config = dict(
    model='image VQ-VAE',
    dataset='telescope images of galaxies (Galaxy Zoo DECaLS)',
    train_examples=88335,
    image_size=64,
    crop_scale_min=0.5,
    horizontal_flip=True,
    color_jitter=0.1,
    bottleneck='vq',
    downsampling_factor=8,
    encoder_arch='vgg',
    encoder_norm='batchnorm',
    encoder_activation='silu',
    encoder_depths=[2, 2, 6, 2],
    encoder_kernel_size=3,
    encoder_stem='single',
    encoder_widths=[80, 160, 320, 640],
    encoder_downsampling='max',
    loss='l1',
    latent_channels=32,
    decoder_norm='groupnorm',
    decoder_activation='silu',
    decoder_weight_standardization=False,
    decoder_widths=[32, 64, 128, 128],
    decoder_blocks_per_level=2,
    decoder_block='basic',
    decoder_attention=False,
    decoder_upsampling='pixel_shuffle',
    codebook_size=256,
    init='trunc_normal_002',
    residual_init='none',
    optimizer='nadamw',
    lr=0.0038,
    beta1=0.95,
    beta2=0.999,
    eps=1e-08,
    ema_decay=0.99,
    steps=29200,
    batch_size=128,
    epochs=42.3,
    lr_schedule='cosine',
    final_lr_fraction=0,
    warmup_steps=5840,
    weight_decay=0.02,
)
Rows from block 1 of the decoder, named by matrix and row number. Rows with one number belong to one channel. Each number is 128 + 24 x the weight over its row's rms, rounded and kept within 0 to 255. All counts start at 0. Numbers have three digits each. After the name is the row's rms in percent of the matrix's.
# convs0: first 3x3 conv (decoder.mid.1.convs.0.weight, 128x128x3x3), inputs 90-99, a 3x3 kernel for each
# convs1: second 3x3 conv (decoder.mid.1.convs.1.weight, 128x128x3x3, transposed), outputs 90-99, a 3x3 kernel for each
convs0.35 104:104132142122118116107085108083121111023122113092101133150124109149133097135112037137126134107107113181093125130134116159093134155122142134109129162124120114150187140131127122139113147148095115139128112119114113134105083125106109063094071142156177127089101150139139168113
convs0.36 113:139104138119103150128129148134109141104139079065117132157095100137118111112137133112139149111131123088133119115127124119165112104114130087134127031189141158060131108150153195086067120150129100096082088139086111141138144147124088118153116108137144113107191127082154128139
convs0.37 122:137125117125125113106137133067117091097064097111116092127081166129072138142122135114129115148115115149085103142134165150078169132161125130054130131016188083152139145124137132164118131080101110105102157061101131095076132076134107088121114150111152131093120155139126148127
convs0.38 111:100092127108126138186137171089127095069102146130081087120120126108125103129119137135126094134110131158143141118105122109196176143125135098182153144084083237153083122168138123109131141105118126107114129143128123128079141076115132131115144131151158197144138093105114114129
convs0.39 106:140129132114106152133159102140127105121116085138088115027105104143181095130114090143168093167177090113136124126133096129127102102078091117132131113172121139117143015069130118138143156142133097051121091102145150141147119142112114137116113148103121157109131168114118125090
convs0.40 106:143146125110117113142121119151110173079165110115102120157144094142125086135071090135131143106131118153135144127132080088120104119145133099130170095165126146145165097071089115120111129120117112108110109120139153154148139145115130114087144116120119107118145162101157161114
convs0.41 108:048119123116161156123157139129131141113116130125132125195108087162054103141122161117135147107121116138123136126163130147092130146116103111156116119100143119124083155131123135140117113126111127140102158137116122095107065092061125094119102110136134131143119161163152176153
convs0.42 115:111096099143096131158143100102129078128147101128149118086113118114140118075102102144131090137150138143140152116142122094099106115149124091177103122128126081133106104139078126147128112168125119146101089158134089089092114113121092129137104107144131114118154098130153148143
convs0.43 055:150135184135135143153165156161149135139109117090120077135113092136123112120125137125157124159146125135126126108131116102154141143114111191154193188225195070154083101136132136101106114136114114119121125128135111131125119108115100112129111117149144147166117121120107163149
convs0.44 078:182119183135135125122167124075151142141160138106149140113112084123109110121138124172157139166123140146138164090133127136196117127115091177121172141219169066152114132159121163121133155135135100104110137135143126122126151101100136113113146152135134189102110147136126141116
convs0.45 116:133130140169146147126116157140104096150125150104146096161125085099087121100151154141139125133124119118151117110142120136166130118091104098165111105150161094052058112144138101096145113147146084088088084123119090141140135139129125153089143116085130136100146110157139121148
convs0.46 105:140136128131157152125131131137150115166133123155101121118140121112143053080097082125126125134114137084100096126147152134151136124125140115119111111136124088088133110137112120112082101108074138118122127151106131139082179156143163125097170113068087116120083041139110078135
convs0.47 067:156151128145150136126124120134132158122146105141122134110123100124120094106100101149114144149106134152127129116121103138141134100122104089149161136138151073139101145142140127136105123117113099127130148124124132132134114099109123100116140142166094126173122158163162128177
convs0.48 099:131111121131056078094130116088086118052153097138121135143078107073125100118115107140123106116123099173096114123125127133075110158133134107110130113168137156131117142111095110171132072098072145126120108120147105112071119133133118044171134162170114116150113181136136135127
convs0.49 132:087133160164134092140146113140106136124135185109149120167055115117101141113137142115131122120160155130170168122124137145114130158121087174086115140171186122055105136133103133098107129122127129130099125110143112151124116134157174153140114123114181096079125165143063133115
convs0.50 066:166159117150129101089164089146149171161168112125136134122137097130125144127121133143139153145115148136152154088133149134140143154122127105142215165142069112141212114145134153135135124143149115121135106167092133108125159137130138139141147156141121113138143130122093119098
convs0.51 071:159140137163166124141138091096087069133062110104092082113108130096123104076127124161126147148116147156139156115161178138148180157143181162002132146087097166109125119122127135146121127159117139133099147113130123134095145154158155168151109147159174167139136125152156175109
convs0.52 111:131113109106119129088129133085097127121117122096128163174087121156119098135118090113110105138091139163159157125140101127161121118100088126103120096103082130141155108083099143039098141085078109100057109123072109119092163110076086133116110154109122093075116119103096037127
convs0.53 094:158133092153143129122110122119133073083126133132133149113080096124112096152129120159089081113081072135107143079149178134088125109143103134139123116086132141142138110113115115160110088096122129121093124141090099118115144109147130098120152146147113055113112133143114131124
convs0.54 125:127099098115123114099116136098154136099092141096110126091144172121088150155094073129136128128063139144103115115069106155137078128140105127099133124065094112113127050118121083077138134092090132107121122082109139088089125093125075113098090061081126146090129144142123144161
convs0.55 064:105117132136136105129110123116137139150129086157121128129131116135136121111124139132156147125144160114152162167155136171172157119118103152117213155156181100193122145130150136145126137144129111140116145129135112125120147170132190162148162141131153047182144139139134117168
convs0.56 074:121120145174154131110120105108122113118145138116099118096111110132127085107117106121135149115153139123138143166156128124165166128159130098136109121119145085112131127131156152136149132133116129144143124131133113113136143133158180177140125149136170122170139107145160103155
convs0.57 116:132115121132100150153128119135114134157073129141155147159146091147136101127140114154126077172144100122170126133127132125136139130135142144129103140155090145137158140132125152116116130133086111132130125137124147132135103134153116125107123144154204094050221098066165148137
convs0.58 087:137131113182161103178116118151164133157135157169146202117122128151136118117117135105144163108123183138169182141158147148141140126164158079147151121180214120182158152143146149158139140147145114130109149129108132135134091129138171148132157121131171110113162138105141099094
convs0.59 097:154099125136127133110124082127143131144180097123165157087097158107119172134117169128103109112095159125122170114126164107092163153175119109135055120175119164177120137103144082095102130047147147147138129109067136097105143126143128133104127120143139058143111134156125114147
convs0.60 107:094119111126116121082130119135098111149131133137128126112137113118139139132106102129141157128136142123129155153123118131075094203135118148160124098075088127114132144154155114144144115121139150126142122142140121127149115139155133138173137132138099131179095121148109120119
convs0.61 075:127150120147158153128139127128148130149141128147083122114095124126116136130132146151109169160142166179162158142145190138127148125136128136170101111128140128093104159155148137149144131163161142122119123150124109104122178152179157174160134146111160174097134118119067102160
convs0.62 125:121148125121115086142151145148114138134139124133145100143164148113141164084090092152119152161135154114117152125114131118136140117109147128110145126101060123094141137138133116128144116102101134142132112143151114082084152152102152126113148149098109143189096066122102112112
convs0.63 111:103128136136108118132132127199139109156142111118130095110139143081125144114181161142133113124118136122106116129118098155126131150116138179130100146161115136148155141148144089141168087129166127141107151104120138141107122141168143115141158158138174120127131194140130128135
convs0.64 109:133121128089144132100143150119180095180108113085158122138146118118119125146132126121149111159089103143100114112091135098127140139169174177109094148163114165038093123113109099140126128119130121165134167111119132154141133138137134136116149148127095118100121164134128078122
convs0.65 061:141126135148134127152120191136113104129124099124077103128143119142131120116107131102125116098130141099109132170179113149188148150127077152189151175198186140192112131128134108119116114120117116167107161113148128099138147139142168133120123108130122093152106154125146115164
convs0.66 109:106101123104129140199178167137166129139138138154146128108132156135148132109100109105119132073126137102140129122124149110103092116149121098147121104076090119147139148136141133140147114129137130153146134148146109108105122124149141125120141109104089097076102093112097111145
convs1.35 107:135135167120151150096140165097152152126145107135163093135115132156125133145141123140137118123102121116140104131110115128096100121099087112149073133118087132142079125106135133122132128135128152146144140141146120126123108085144088103167106125173092111080118101080108100081
convs1.36 109:139142140153148151156157124140164141161049172133177148134140133147121107154121136141136136147078113090137107113116115119109114113089098103150098124084157156132095131136124148107105163133152114152133141104148146165153121128164062149134159082107087129149137069138103105155
convs1.37 099:135152162127131177149156140165146110188136159197151145124159130136185142092126115182162085155121143189120129095120099134124099109099098137110111113114107145153130139150133123118131144118142161133117111114102121127120162142146160175126124138150117107101122114103150124134
convs1.38 105:135100103120141155123133146143186101151110188136133128137119121143144119152115112148101107124074099148135108113121112137136110113107115112079058151153147116128110154170135148150157153125121164159154158123139155201144125043157126154059122131122072127074086111162119105073
convs1.39 100:154144142127138150130121139104101112101124179131165211126125103148142130141138147153121110141069103146103112142176142159168161122143150125121115118104125105122151098105106112121116128142131090114114103122121170193112166160112149157158142156144139115071165126067163146161
convs1.40 098:115120124124134134162179161123120182129174116056089083121117101119120125107114133169133134140125180092132166093100073095124116112127128076077084055125145139124138135108112121101121152129129107130135156097136168156114111112115126161111109109108120088110127140129089106060
convs1.41 099:121123146150095134119131161115096098137093082101124105109134110133151094125091094092133124137132128121125138107099110106119116113120121092122113070116139123174164122146138141141112151124116131145119116113086124091133144149168171134154116128146115098118091098102098093121
convs1.42 099:147134117143156118124111107120132113141124119146167146140156149172255151161182139164123128142060124184102116121134127116132139101128117142154123146112148086152108166160166163144142152147148162153140128112174157155122096108140133133164121102138148158142143121161112119163
convs1.43 064:094108118091130131095130102120159213128105120103109092092108111129130115125119122128101110121068107104137116093113107132135115121117121102146080146132109125157123126135120112108130125117129148099105148116092124098141097141124119162132080151087101135103133136095124134101
convs1.44 097:088131147161117118119159115085131143108087157117152151096092093117137113109107114062119057120076080128125091103098105114123116108107117084126112090110148043136102120103100110110122114090131173136129134160125122117164110101089137134135094147077096112129116135123134101142
convs1.45 113:121137144142151106132115130118126113110106143153144155123110117114121132142160171120097117154100157152127114094097121124128139116131132125143152117132168127153111133117119138146135157149146141119141175116130141130114168110133132095087146138132095098100104071151154137109
convs1.46 112:150109133135108121146121143105123123154154124193147113112117123118136147100126125185155130182147082160152110090112115114146142118134125093072099120106128117145171169132088159119099129126102122137157122111131126125106170167153109148110129133101145152164159154152127146126
convs1.47 082:130139158134117097146109080082106138127121127177148149129106111144138121116128119114085101111103089149162107124103090127110105096097112134105149076142128039107124129113115104112135143119158115140134124140162135154170121113100124114134102106106086111094109140108088102134
convs1.48 092:093109132139150117129118115067112085110089127182128102088166138158205109148130061147159160112128165145163123128128098141131116101112115174111094127132144103120145183180187185183163193149127172176118123134132149149123090130129098171090114110096184141128154111110174156127
convs1.49 103:151117098133115081124109126130131077124083115084130121106121140095108106134125116102078124120074111102119119123126128123133142125138149117166131087177165163183127117148134128148126168144116157108153141109115167123116146107172113169064181120156142141104121107184110203140
convs1.50 089:113133161150149159124145126100117098136118084089109087124120135126140122121124121141128133134129133107115115113114125126116118129131127093157125191113153111152124105109117121144126103114129175129104107140145114135093134118084126140168127192066138142161138154109126142169
convs1.51 075:127116105141115106112159130139097073148128087125148080129121151146146139159111114133142061166132136140131130122126146115136141117131133122187110172169142117156131132130122153140131152119125121136163111181149104131084060103168155135182138120144106130121067119134102104146
convs1.52 100:114104133125136139138117120103122150106108139132145138127115126123115120126119110148094119097111134144145143111121145102110126099109110071116128110139151087117147173140097130131101146166132180149132123114142127147141169128159164114188150156117148162169162174188113170172
convs1.53 111:106130125124106142159119129126094102124122118109091112133150134146177161147160126107158195135179132143148105113118064106116103093108110090114119119122116156143148166153161170187150132185133172146151182158134161183121127078109098129094125167102149112118161113123132159135
convs1.54 099:156157148136145172151155153143150127137127104155115091155129134120122118131119126172166136128152098118126117116080097115104084146110104105094065130116097132133098148150160117162150131125164147110119113128131103111122119137153121170157146159163123121138115126115136153158
convs1.55 081:127152138133159150131162165105091075130129103127154138100124134128118129107115110165094094117081158076110146138112126133119118137120118139145120134170078115155099101106094119131129126123153163114113136111145134122136113138058117130114172126144121153127123141116128192140
convs1.56 080:170149117119109093150128136114102088127093091160123099137136159161110143156128151158118119118120176081129117134121125129118110156131142140190100132166164154150178128113118139117131127107101106134128092145120065103104118088122175130096106184133097126121086133148081116094
convs1.57 113:131127150153135158144134138080105127062101134079085139112122139125110122128107115143151131122131100134120094115120141114117140118120127105105133152123153175151143147114099162121100160122111125130144141127122153132135105113082140121133131131140120109139140147138179145130
convs1.58 110:121129122118134110137132126059120102087148091123150116123142106140139128108114079097089121058154153087159150139128109129136126098111102108178125107144117135140147113112096111113122127127125118090129119095161153126196149129090161147114144131134173146165158121149184140120
convs1.59 118:160139138177150136155170135156107131155097139143093144102110143093135146119143156107107147099148160136139120104116131098111126107115126158151126129148127159138131112154158126171160137150127168150123126154133103115095103160123149108137098153149150111081143148128147124109
convs1.60 109:098107140132135125143161146140117097117120085102135120171148128133139155123129151144145157114124142091122156174128114138127123137123123140150123129116155100136130110132118101141153090125139134150169121142142099147163127101079136122140108116161138133107110148134036082130
convs1.61 089:098114088112106135144168141102097050122122079164147110123126129133152130122134113155132160122139129089111085134123120124139126130140136146161119114132146163131154102118122124121127132134112126155195125160137118149141109072141125139115138122112105151126102120146145144161
convs1.62 125:133134143140151148132131135149099134186119092138139109148154157112128123105100107138103128140109111132158128134129128128111119136130128209153180185134169151142171109162143100136129102124133123133120087132131064135134123125108171163165122125162119143115134161114128100099
convs1.63 093:121085094164128107160158118122110122135081136129113077128124139160136148168129126131184174112151156130182127108104102150116110163126086100103135110158129165120089107150153127110131133122098169149135154132113135154135132100090163167103168146153110108140084121151093125136
convs1.64 122:113145158112125163091085095122093143143164106119146122133131152150142121136136137136159142153138144148136154119143142126145132144149143162137150165176114131057112127132128124106112139124125111109140116111135134128089141149129170119154131150069150110125104143100153112162
convs1.65 078:133143115119133137169141165144146174161153171154143179100111136110114116119123106108130098076097162103140157145115116135123122132118123125131140048158117075104112107123127130134146118137144098137099153105125152118110082140089117128135109119121134094122147116128125152114
convs1.66 121:160138112141141152139142158117095112115164144103131127117146152129137146122129129127125160152152177162133143130138134148133129148125126107123129165145148155116149125136125141133131112117098114105143116098115095095074145173170148154108137147131098107112119133153156147186