config = dict(
    train_examples=88335,
    bottleneck='vq',
    encoder_norm='batchnorm',
    encoder_kernel_size=3,
    loss='l1',
    decoder_activation='silu',
    decoder_weight_standardization=False,
    decoder_attention=False,
    decoder_upsampling='pixel_shuffle',
    lr=0.0038,
    eps=1e-08,
    batch_size=128,
    epochs=42.3,
)
Rows from block 2 of the encoder, named by matrix and row number. Each number is 500 + 40 x the weight over its row's rms, rounded and kept within 0 to 999. All counts start at 0. Numbers have three digits each. After the name is the row's rms in percent of the matrix's.
# conv: 3x3 conv (encoder.blocks.2.conv.weight, 160x80x3x3), inputs 64-79, a 3x3 kernel for each
conv.95 096:488467439521514432521525490478478481514496456487477445458498533445478521478475515490577471509633488489522481559495506618514482598521554472510536433484529461473514502489488532487481437476495463494533423480532466457502486539430463525493415499503457451507372394482432370438497526534469501545433490532469502534415487527437469515465508553434495542442478525439436472446388459494421394552438527552390484515440489497509541482509542520499530
conv.96 093:525521510568581527508505463491457500476437484546457505481406392507467414526516482477508500434513511417503488575500526560515541469475517487416398493456405519501469503506501517512499533486466493430385514474428529513482513510509541504474527509497477417418510461455516493499470423444471422410490455430496421403495439371513484458473387401482426396513482463496459403535498465493555516492379451548464447576500519493487512465456527483471530
conv.97 092:492447499495494527522535553456462502497516540482520522530505515515467462502442470459455423430512484462491481481478522572420540478513556529521522520479467500415451471503493519520525534532531531505517531487454504429448485468412516528593509539530473455490430441498502496488520528533514489511490444488543523529529496480506442421532524518509478462489413456479474461468454426496436420456471487485528506484524439475501495467478472493498490
conv.98 095:483459486437423465440422535552495428516529507488474494418502541429530552445553571504471438496438401510469446482550456509547478556564486407503540423516546445545563513549536473537529458522511404496544433520549443543571527544511492504477528527526496506515524539496521520493438525560432529552469567564395497542420502548432538575406505554431531555459560565500522486526545525509555525502530496463550552457503534507470456542523477539529495
conv.99 108:539533538513463478488437453495605536477577533439480480521480509517474493524489508554466430552465400519462479480485409467621547523562569509479502512468485523491510555535552516476530518507529506472500513477500520498513518481514500480493554560498372445445424569538419548487503474524504469500510487508502472505517483499522495513496471513515478496518504506435447432460525477436520476412528489371562620441531566418471383477601471464553458
conv.100 095:479442466493476511510499547553544555498469484476436460405395442460488541553580609550512483504473457502469466522513525513493490468427418404378431437463503529569593496448473489437478494513523400385422450477526541576615549550536482460481474460499484480492486525531494513488399372465424456497496541564404391422436446487520544583399394446445481516537580602479498488513533537540539562483473481457483487449488479511507480530512486500484468
conv.101 091:503472464507531483465512478466500539470513580514525524504490480554541506540554504506527499483545514478531524466486438430606462371493380499478476526511486546564520477484534576533514569513485510484466546550503544578519482485408479601506433501473437446506472481573490501586503480499536491477570550498507486480515516487552575524506473480531521495551558506478443417487493476478525537451474581475480599493517620450482479449494520481518538
conv.102 112:534512514500481465476453445488450478486396436584481479516504499495495496489483495476478473437447473461479513466418444489586474528460471504486487494496499486495499498476466503523463522514511508497494498504505483483495474438456479519451510433480501524486519494482504516467511490473513507502498504505498483481496498495481492501512494486498495499491491491481502483492494492492492481528515531511403493522470485496520479507590489477506474
conv.103 095:494518551491504526520520520488559552477583562401477495448421453491488496568557546503525485530572463545530465350485504417487457485463461474366426473462476537542542508540542457475500519524527479359435485470493549550549509519524473434460508530493413383386480492488462494504453394454429465466517516508481341421464462481530538532438403443464481482549548540464358431463465489458540563542521466481492521521513534430486460482543514474548519
conv.104 101:515513514476491539504522552508564511505537525462502512533500481477439460479457491515493491513416409513427409469445410583532478482477507555532499487445444477441479516506478488506522532507523542517488490458425486456475491452511493466552525534524462471496525576529535577540554533512492445487475434492562539503508463424494460452555514493490442453482435482499493466527530455541532433370487473434577531457611510477462447567509443538511462
conv.105 096:481506524501531539510519518511487503506493508489458464451480482537539540557550542493550502425547529446493503477530480515556477536475471422449461515525527552540539495522499513547545505477500436468484529532529554545534485531473508539547482402496621584582520407445481465483412431427505511537543529552396426445508523526545542538429456466522527536551541542503550619525474528536505494530509471537463459486450462513525525498487463499500474
conv.106 116:496515538478509527489486503537534484504444391466462366487491501477492499477498498527512501530485500514489501515496536556500601480474442502491486485489500488502500511518552507491524531524551497487495477476509480493505539453446573393532625493450439508486470568489472533489503502480482502496477508494506487490497474494483489502493497489478500495480500492495497500504536512503520493517504503440514420470499452510517483548598582517536508
conv.107 086:505490445566547490554570503440483583448440483443416422511502449555535480586540503527599555471535579388498530420441548462496519393452492504491460544528476590543501505472471516476452527473484511501456550532472593553501478509468469509494402450452447465508490480496506495500493462433523483438547505466494494457540522465583545490501487453546517470580528491510521511548545520517565534462437548491431468516467479494542562470528581454471537
conv.108 107:488444519437353490556513535463513490430501514339395450489483522470473513523523528465510565485524545492540544448464477460502502459479482505498534487464514513500520464519510339446528476519514497474520488441503520504525489519530450412538537519563384447453486591482504503462500531544441485534471496515515497523493458512497483519496507530471475519505508517524470560585505489515546505432517417449561466494506482404431454475501462465467481
conv.109 086:498506561504519564488495505496454479516474477536539527516601594518624629479519524467490511466489504489512514489462438503468470552503475508563558516659676502536542487521510508577522492520498509562601501601702478512531514509506511507518479480480482507504500502481523484450503551515522788576498569552503542556512624762497542565517586554522704620494545538529497494492491506463467504510517522526521491523505471519502515492497509521507521
conv.110 090:518509548515474515557492499438483486503547554497479488530482506474468528498509567484508522520580492507514483423468478485581577443520504546494494489448513483501555497542477513498498519513522545477480492431510489494561547525492536449464489514537501431445434460512439524556541508524473484534464511566557493486506455509477478552523476499463470527472513574544510558525390518501490552549528316413453496409506580471450447464486438462480472
conv.111 093:513484461524512483550526521439511533414474474422443413482429420530509474558543544556533526542468491543443438511575556517594529492551508469427415520491448549550526533505506561494476567522530489428423531510464558556546521549518507443483570545533508484501479517523434564598428414397489447419520510481478430427525484442556541515463426421523489443554546517501499502486555538457506574467473495480484489454509553537571552533565562511519502
conv.112 115:532509498513497519483478504474425349489532486419564526520518510498487519492481515485549565524504598524459563469501511478536530517481467506512501517510525493478510519557490509536464436518457513507513510488517500467515498572516488484573452494495508467505466512546557610511489511475485529516447504509511503505522506520500467510508517502490512524477491506507544566455481561490427517444431463422565526452586507522538595472481509509487448
conv.113 108:496526488497597485455534484479460512481447452506502505483505488531557484497512468472522529474504605474490559549501493408424446572418563473489490510541481506539471480477553560511493513493475473505484514571487496536475494523530413525547397420546450490514523477490492446467479473537530487465553517462471500497496543477505552486482484496536524480527513463499444436498521455450497488472504584498498537422468494491440484513430498520493520
conv.114 089:457405468494480455482502503530490414606539493565560524422502544445423487438400461496459386509454376534490426531515485542544472543510468468521570435448507453386461482482490488522499510502508435499540446413478455412434486440435541521457510507500481498503486452492489477518493550597406483531441403496469528567438443506454417449466524573433448511456382466552580486543581560547539486456506471486516472493509491489485469524500432523519453
conv.115 092:537506487496444502505431493566538576498518620459456525550473379535471416535464452432499507450515483463540473478474578511491555532516526553481420553473389548475443527527532481499507494491504564493386563479418560472451499513493526489526549500525474457398530506497516483521532468466515447368515452425570503418566480400564475444543461395536463389527461445517502457518510470528504487456467504503524564541508586481467453507518505494514508
conv.116 121:502533525492559557457501509415530444478613473460627492495491479486516525464503505510445470518448544507447527417519508436533503463565478488477468489513517467511509510502485497559553495545521489480468483515515458502502434529482460622500409576423373526523398511481404503450485466454502501506492508512486479470489514506464507506484477462493513518473506514437489481438484478446478492382576465413631452426603439449531513446510481469507499
conv.117 107:497486515503456492526496536483517530429484493377447442479482499483481510511498523504413479504343371525437461416501539465568533430402455473485498486475511503488523503521497495477469471457522477485498491482512506489516474585584455507481463460482485513504493511545486551505476484499483489521487500530473484484487475496512496512480483495485482524507497522468514513484511507474501460419540406434538483432543425478506503501525498457522472
conv.118 110:502484488493452481507488504455502469498542479453481428524499507499480509530512532487521493513538491438454472490515504556347415465460465533520515501472511501485514499492445505482479490508512539511516508470511530501526493525456524468518507493505451412452389470504463506476539544538503509538498497535539525523508483510510478507526520518489486522508496528470486545503476521530535526509470436405455489478534481418471459425460438427467443
conv.119 111:492486410571623495505517448486492466502521492518574502512513452532555483508505450496498464487554550463467500538515569418460486569535502510509447527558491499497445567490458576554452526520423512510448525555492501499447482467433502633538447494512434441456473432480532486520521493448536548471495507453518512452520554486504503453514495444530550482500499447500510488466518523491471507483445465520511443445547520493473507416344506505440495
conv.120 091:447489510445484514457471513626499503603505461554491483414508545435534569470541564489499466462463435468486448514553480513501446533497456417486528428520561456540575469482521467509534467507521409482531424507560457531574494534437456467445495487500534524556530513522534509489417501526442534570476558582404475517418513545446531573412506536441528566475555582495468451518528501517560551551528532539515522505510512541490492543492482556505500
conv.121 085:487506495512580572501522518487470472481463469499481492514547516558763568522569528478493536450455507469475509475466451476480474490478470500523502551671565536628549480498495546571516536531501505537517548726592522594546482512496525561542497511494486510516505507484520479444500495481560594513573655535499511509537626569529645568513526497562671540541614532529510486515515519482498526504513510536511495531503457520509525505485503494487508
conv.122 116:477457482503474491502481488458387416482466430481495491490499516493489506504499505427472564402490597417463463449535501542556555517448417495505514497499513503482508464476530448477488445457501493494519491482513505483504440500524493485540443369444527545558573528513515486449494513513477504519478482509500497515495497509501487497497505512496495508503495510547526472553548551488496521542518470555534386517496439500472514507463508475460484
conv.123 102:504493508485484523503514535522552539487518557390443494490489516502471495527500519514431433554481364573516453518547548540659489497425359483493522492488491522468494524534517526524528505489519495492521497498489516482492491513491508459461546518549514506474536438505494510498487501532503500513521499512495496537506505503528500488496500514505494495521482502468493468484498459529493447452499524481556563471539507492515416550577427489513407
conv.124 095:441481517484569581445509508473361462518452478477570563458532507525579505502502447458504460462508557479499534523497503476497502462470472448504488504579521510511445416438437503591494497588498449522504517592525508516445473427438491530546493495499403502523512502471531412456450492452514578506532535475432488491499571539507538470463525485524577499518499430486485492496515464535498473434480530498548468505525449506492527498435495492450502
conv.125 095:489482457505542489477517470460488483494591529459487500501469473511499466514519510440474477492608564482542473556425409618298351651506484497476489493485456506509486480503474474498474501497426505474472496494456503517507460467482535528486472541486486496488487418391482455469503479508500463468524507463506479475490488458496517503501467476505492456518516492463481513431443389409471452502522500494491485494455474489456425463422422495459484
conv.126 090:491446481530475441536513463502431485519494431523524497478509557427447513458421479332477502467539510482523496500435453496382426520473513498517576439472528423419483497485541532510525519520508488502549423456505439417478504491435553613486491514435407467516388441494433422465526557577463502573420449508509522561431458515423397469504528581416465531414418490504483382464501502451452542515428525531455469511466485487503524441459503469476506
conv.127 105:458487486460475475460460486446468472458534515422458484485503543486494512531506501499572450506609522486528469474463456455435485478449484470494532490504530520491496395457570392484501336403443471490537491487520532487490477542458475588555409477510427429488389362433479422461445491533463514551487487505463487528488499539518485498463501556471500537510501502454461459496439504578495483524463497560492449544439489469467489468481487491481490
conv.128 104:514552523522561522486502499540494442580511476598565518496501448525543489492522499489487514463482577492520531474404462485415457551432485481484438504527480501531502563512459589568452576552449490493457506542500477522506572612545509533469428470486550558470507504477472475485463461398515518424515538465471471429497519481495537506486476422514527461504541495494533535468503560412458519578536418587517394597510488507492532482427571503451537
conv.129 114:534497497494444467505476489466450449444443443528471478514489513489469502506504515483480533460433437472458495493518518485586489524496519509495507490463498508497511480495434497503491514498527503481506498463494503498510506523558487462466527475482492501482514504474491512473508510505486466517510491522513503501496467491503490506506488511484467504506496516489514507504493505494504483479498503442473526496453487491515485512636501471538449
conv.130 089:523508498482448431509415413478452488467485535481487517547530509510470428475423393518482471523503462528507470505474498553527547521520503558553530525495470495429406493486504443424430459434444553552519516482453496434413519474538498475537537496498451483491494526524502515526559555536511489460455428394564566542538506465501439417558553522516483442467430406499506526534530525540516515468476516430502513466470517486502474506540512530546545
conv.131 115:498529509509525528436439486457484477504511461467461458531533505511517499456465479471557469498527458489448415501517563555440436516415490528525502518519495457468458526532497545525536429415467526529499510517499459469454506541539503495514550520448476436430500502546505530490529524496515517491454467445521518493511509496453463454521519504509515503454466463507432400469446455465473465546477464536492526455496499435460501476456481525456488
conv.132 109:507502532521516503477488489615525546504459534492414469491474439534522456529527527499496496477557493497509439568525514464545478464518518481436447532509441534532502472498521495512491532494473486465432537535452519537517412489522511567445496491477503497409574506468515484579440414462516483421543497494479451437530519449538546499481465429529497431540519513478471442496507452429485439519490479545488505522493561546498481553521527505508489
conv.133 091:486419429450403443502444489481461503489472487480457474486452463458450452462444441506513493516488461523496474453399416521453466465449444529483478469446455474453453464450469420387412449443452516464465469452458470447455487427416508457479488464483492504487526544518505511511515477502455444432457446436555484478478454459474455454500471472464460447460449457527512506550544534571533495484508515464495511482505512473473446508500478493494478
conv.134 098:493490522496506559493494510527462477532467470526506491490535578495562730490519527468493491459486489469493502502477461517498466535505462487517541497561853490532559473489513470520516477494488477519569490549820486507538500492483522513504499497478474505509506512495534497468486526512495596578499559560485508543492554796489526575493535553502595708492540556536503487508493494492478498508517524533524513535530486531505512519497504527501515
conv.135 123:455447484500531554515489500556524477556552456495491476468515494505541503486502484525488527510509522489480504479460499516481488480518583480507488502547510488504488457460458519521450459430454473504496495536516489497482516553491575503406513429434403496519478435492497524466479523458508552488496510481476494487497544521492510493481528484515549502491499483510509481442443523524500481490548509589495486495445446492433522467455522470487464
conv.136 099:516495491515544572511498527529510453537495454469518481469512468500590509471521460419478535418473544410486500457469477427450425592434443457497458493575512483541475527468437530592482516572463459501480488568551456518494508478536489510507475451473384481471512550456562500435467505406499578436501582463451487466482551517475539512458503441505591478488547458544513495462478523475415516439441491510516434529486386508518521508486529516508519
conv.137 090:432439480452479545495493535536516517546467448531473439462498519470532578489532559467455415461451423481464456543565459588537488530520465462498514481527558489531577448459489433472508458523523457493517469514569481525567513448422547507525554519516506490504506538541516530492471501515475531540488559577459494512472506545480526578470502520488544564491547579533508468534539500517517524483474499485484483490500481594562527583538507573480479
conv.138 107:440436440532513485465465435494485465501450470521522490486507514509529532496496485487520389478607458472513423527392552532440546446441468491500504505522530509513497473469455501513466511497452484496498504529525496503469467440425575574458519495432423477469467479472517483461489498495496523513501510502487496493497517519495505491484504505492531534496503498466451434493502465527558499475496486578447441513448440476465464451438443465462452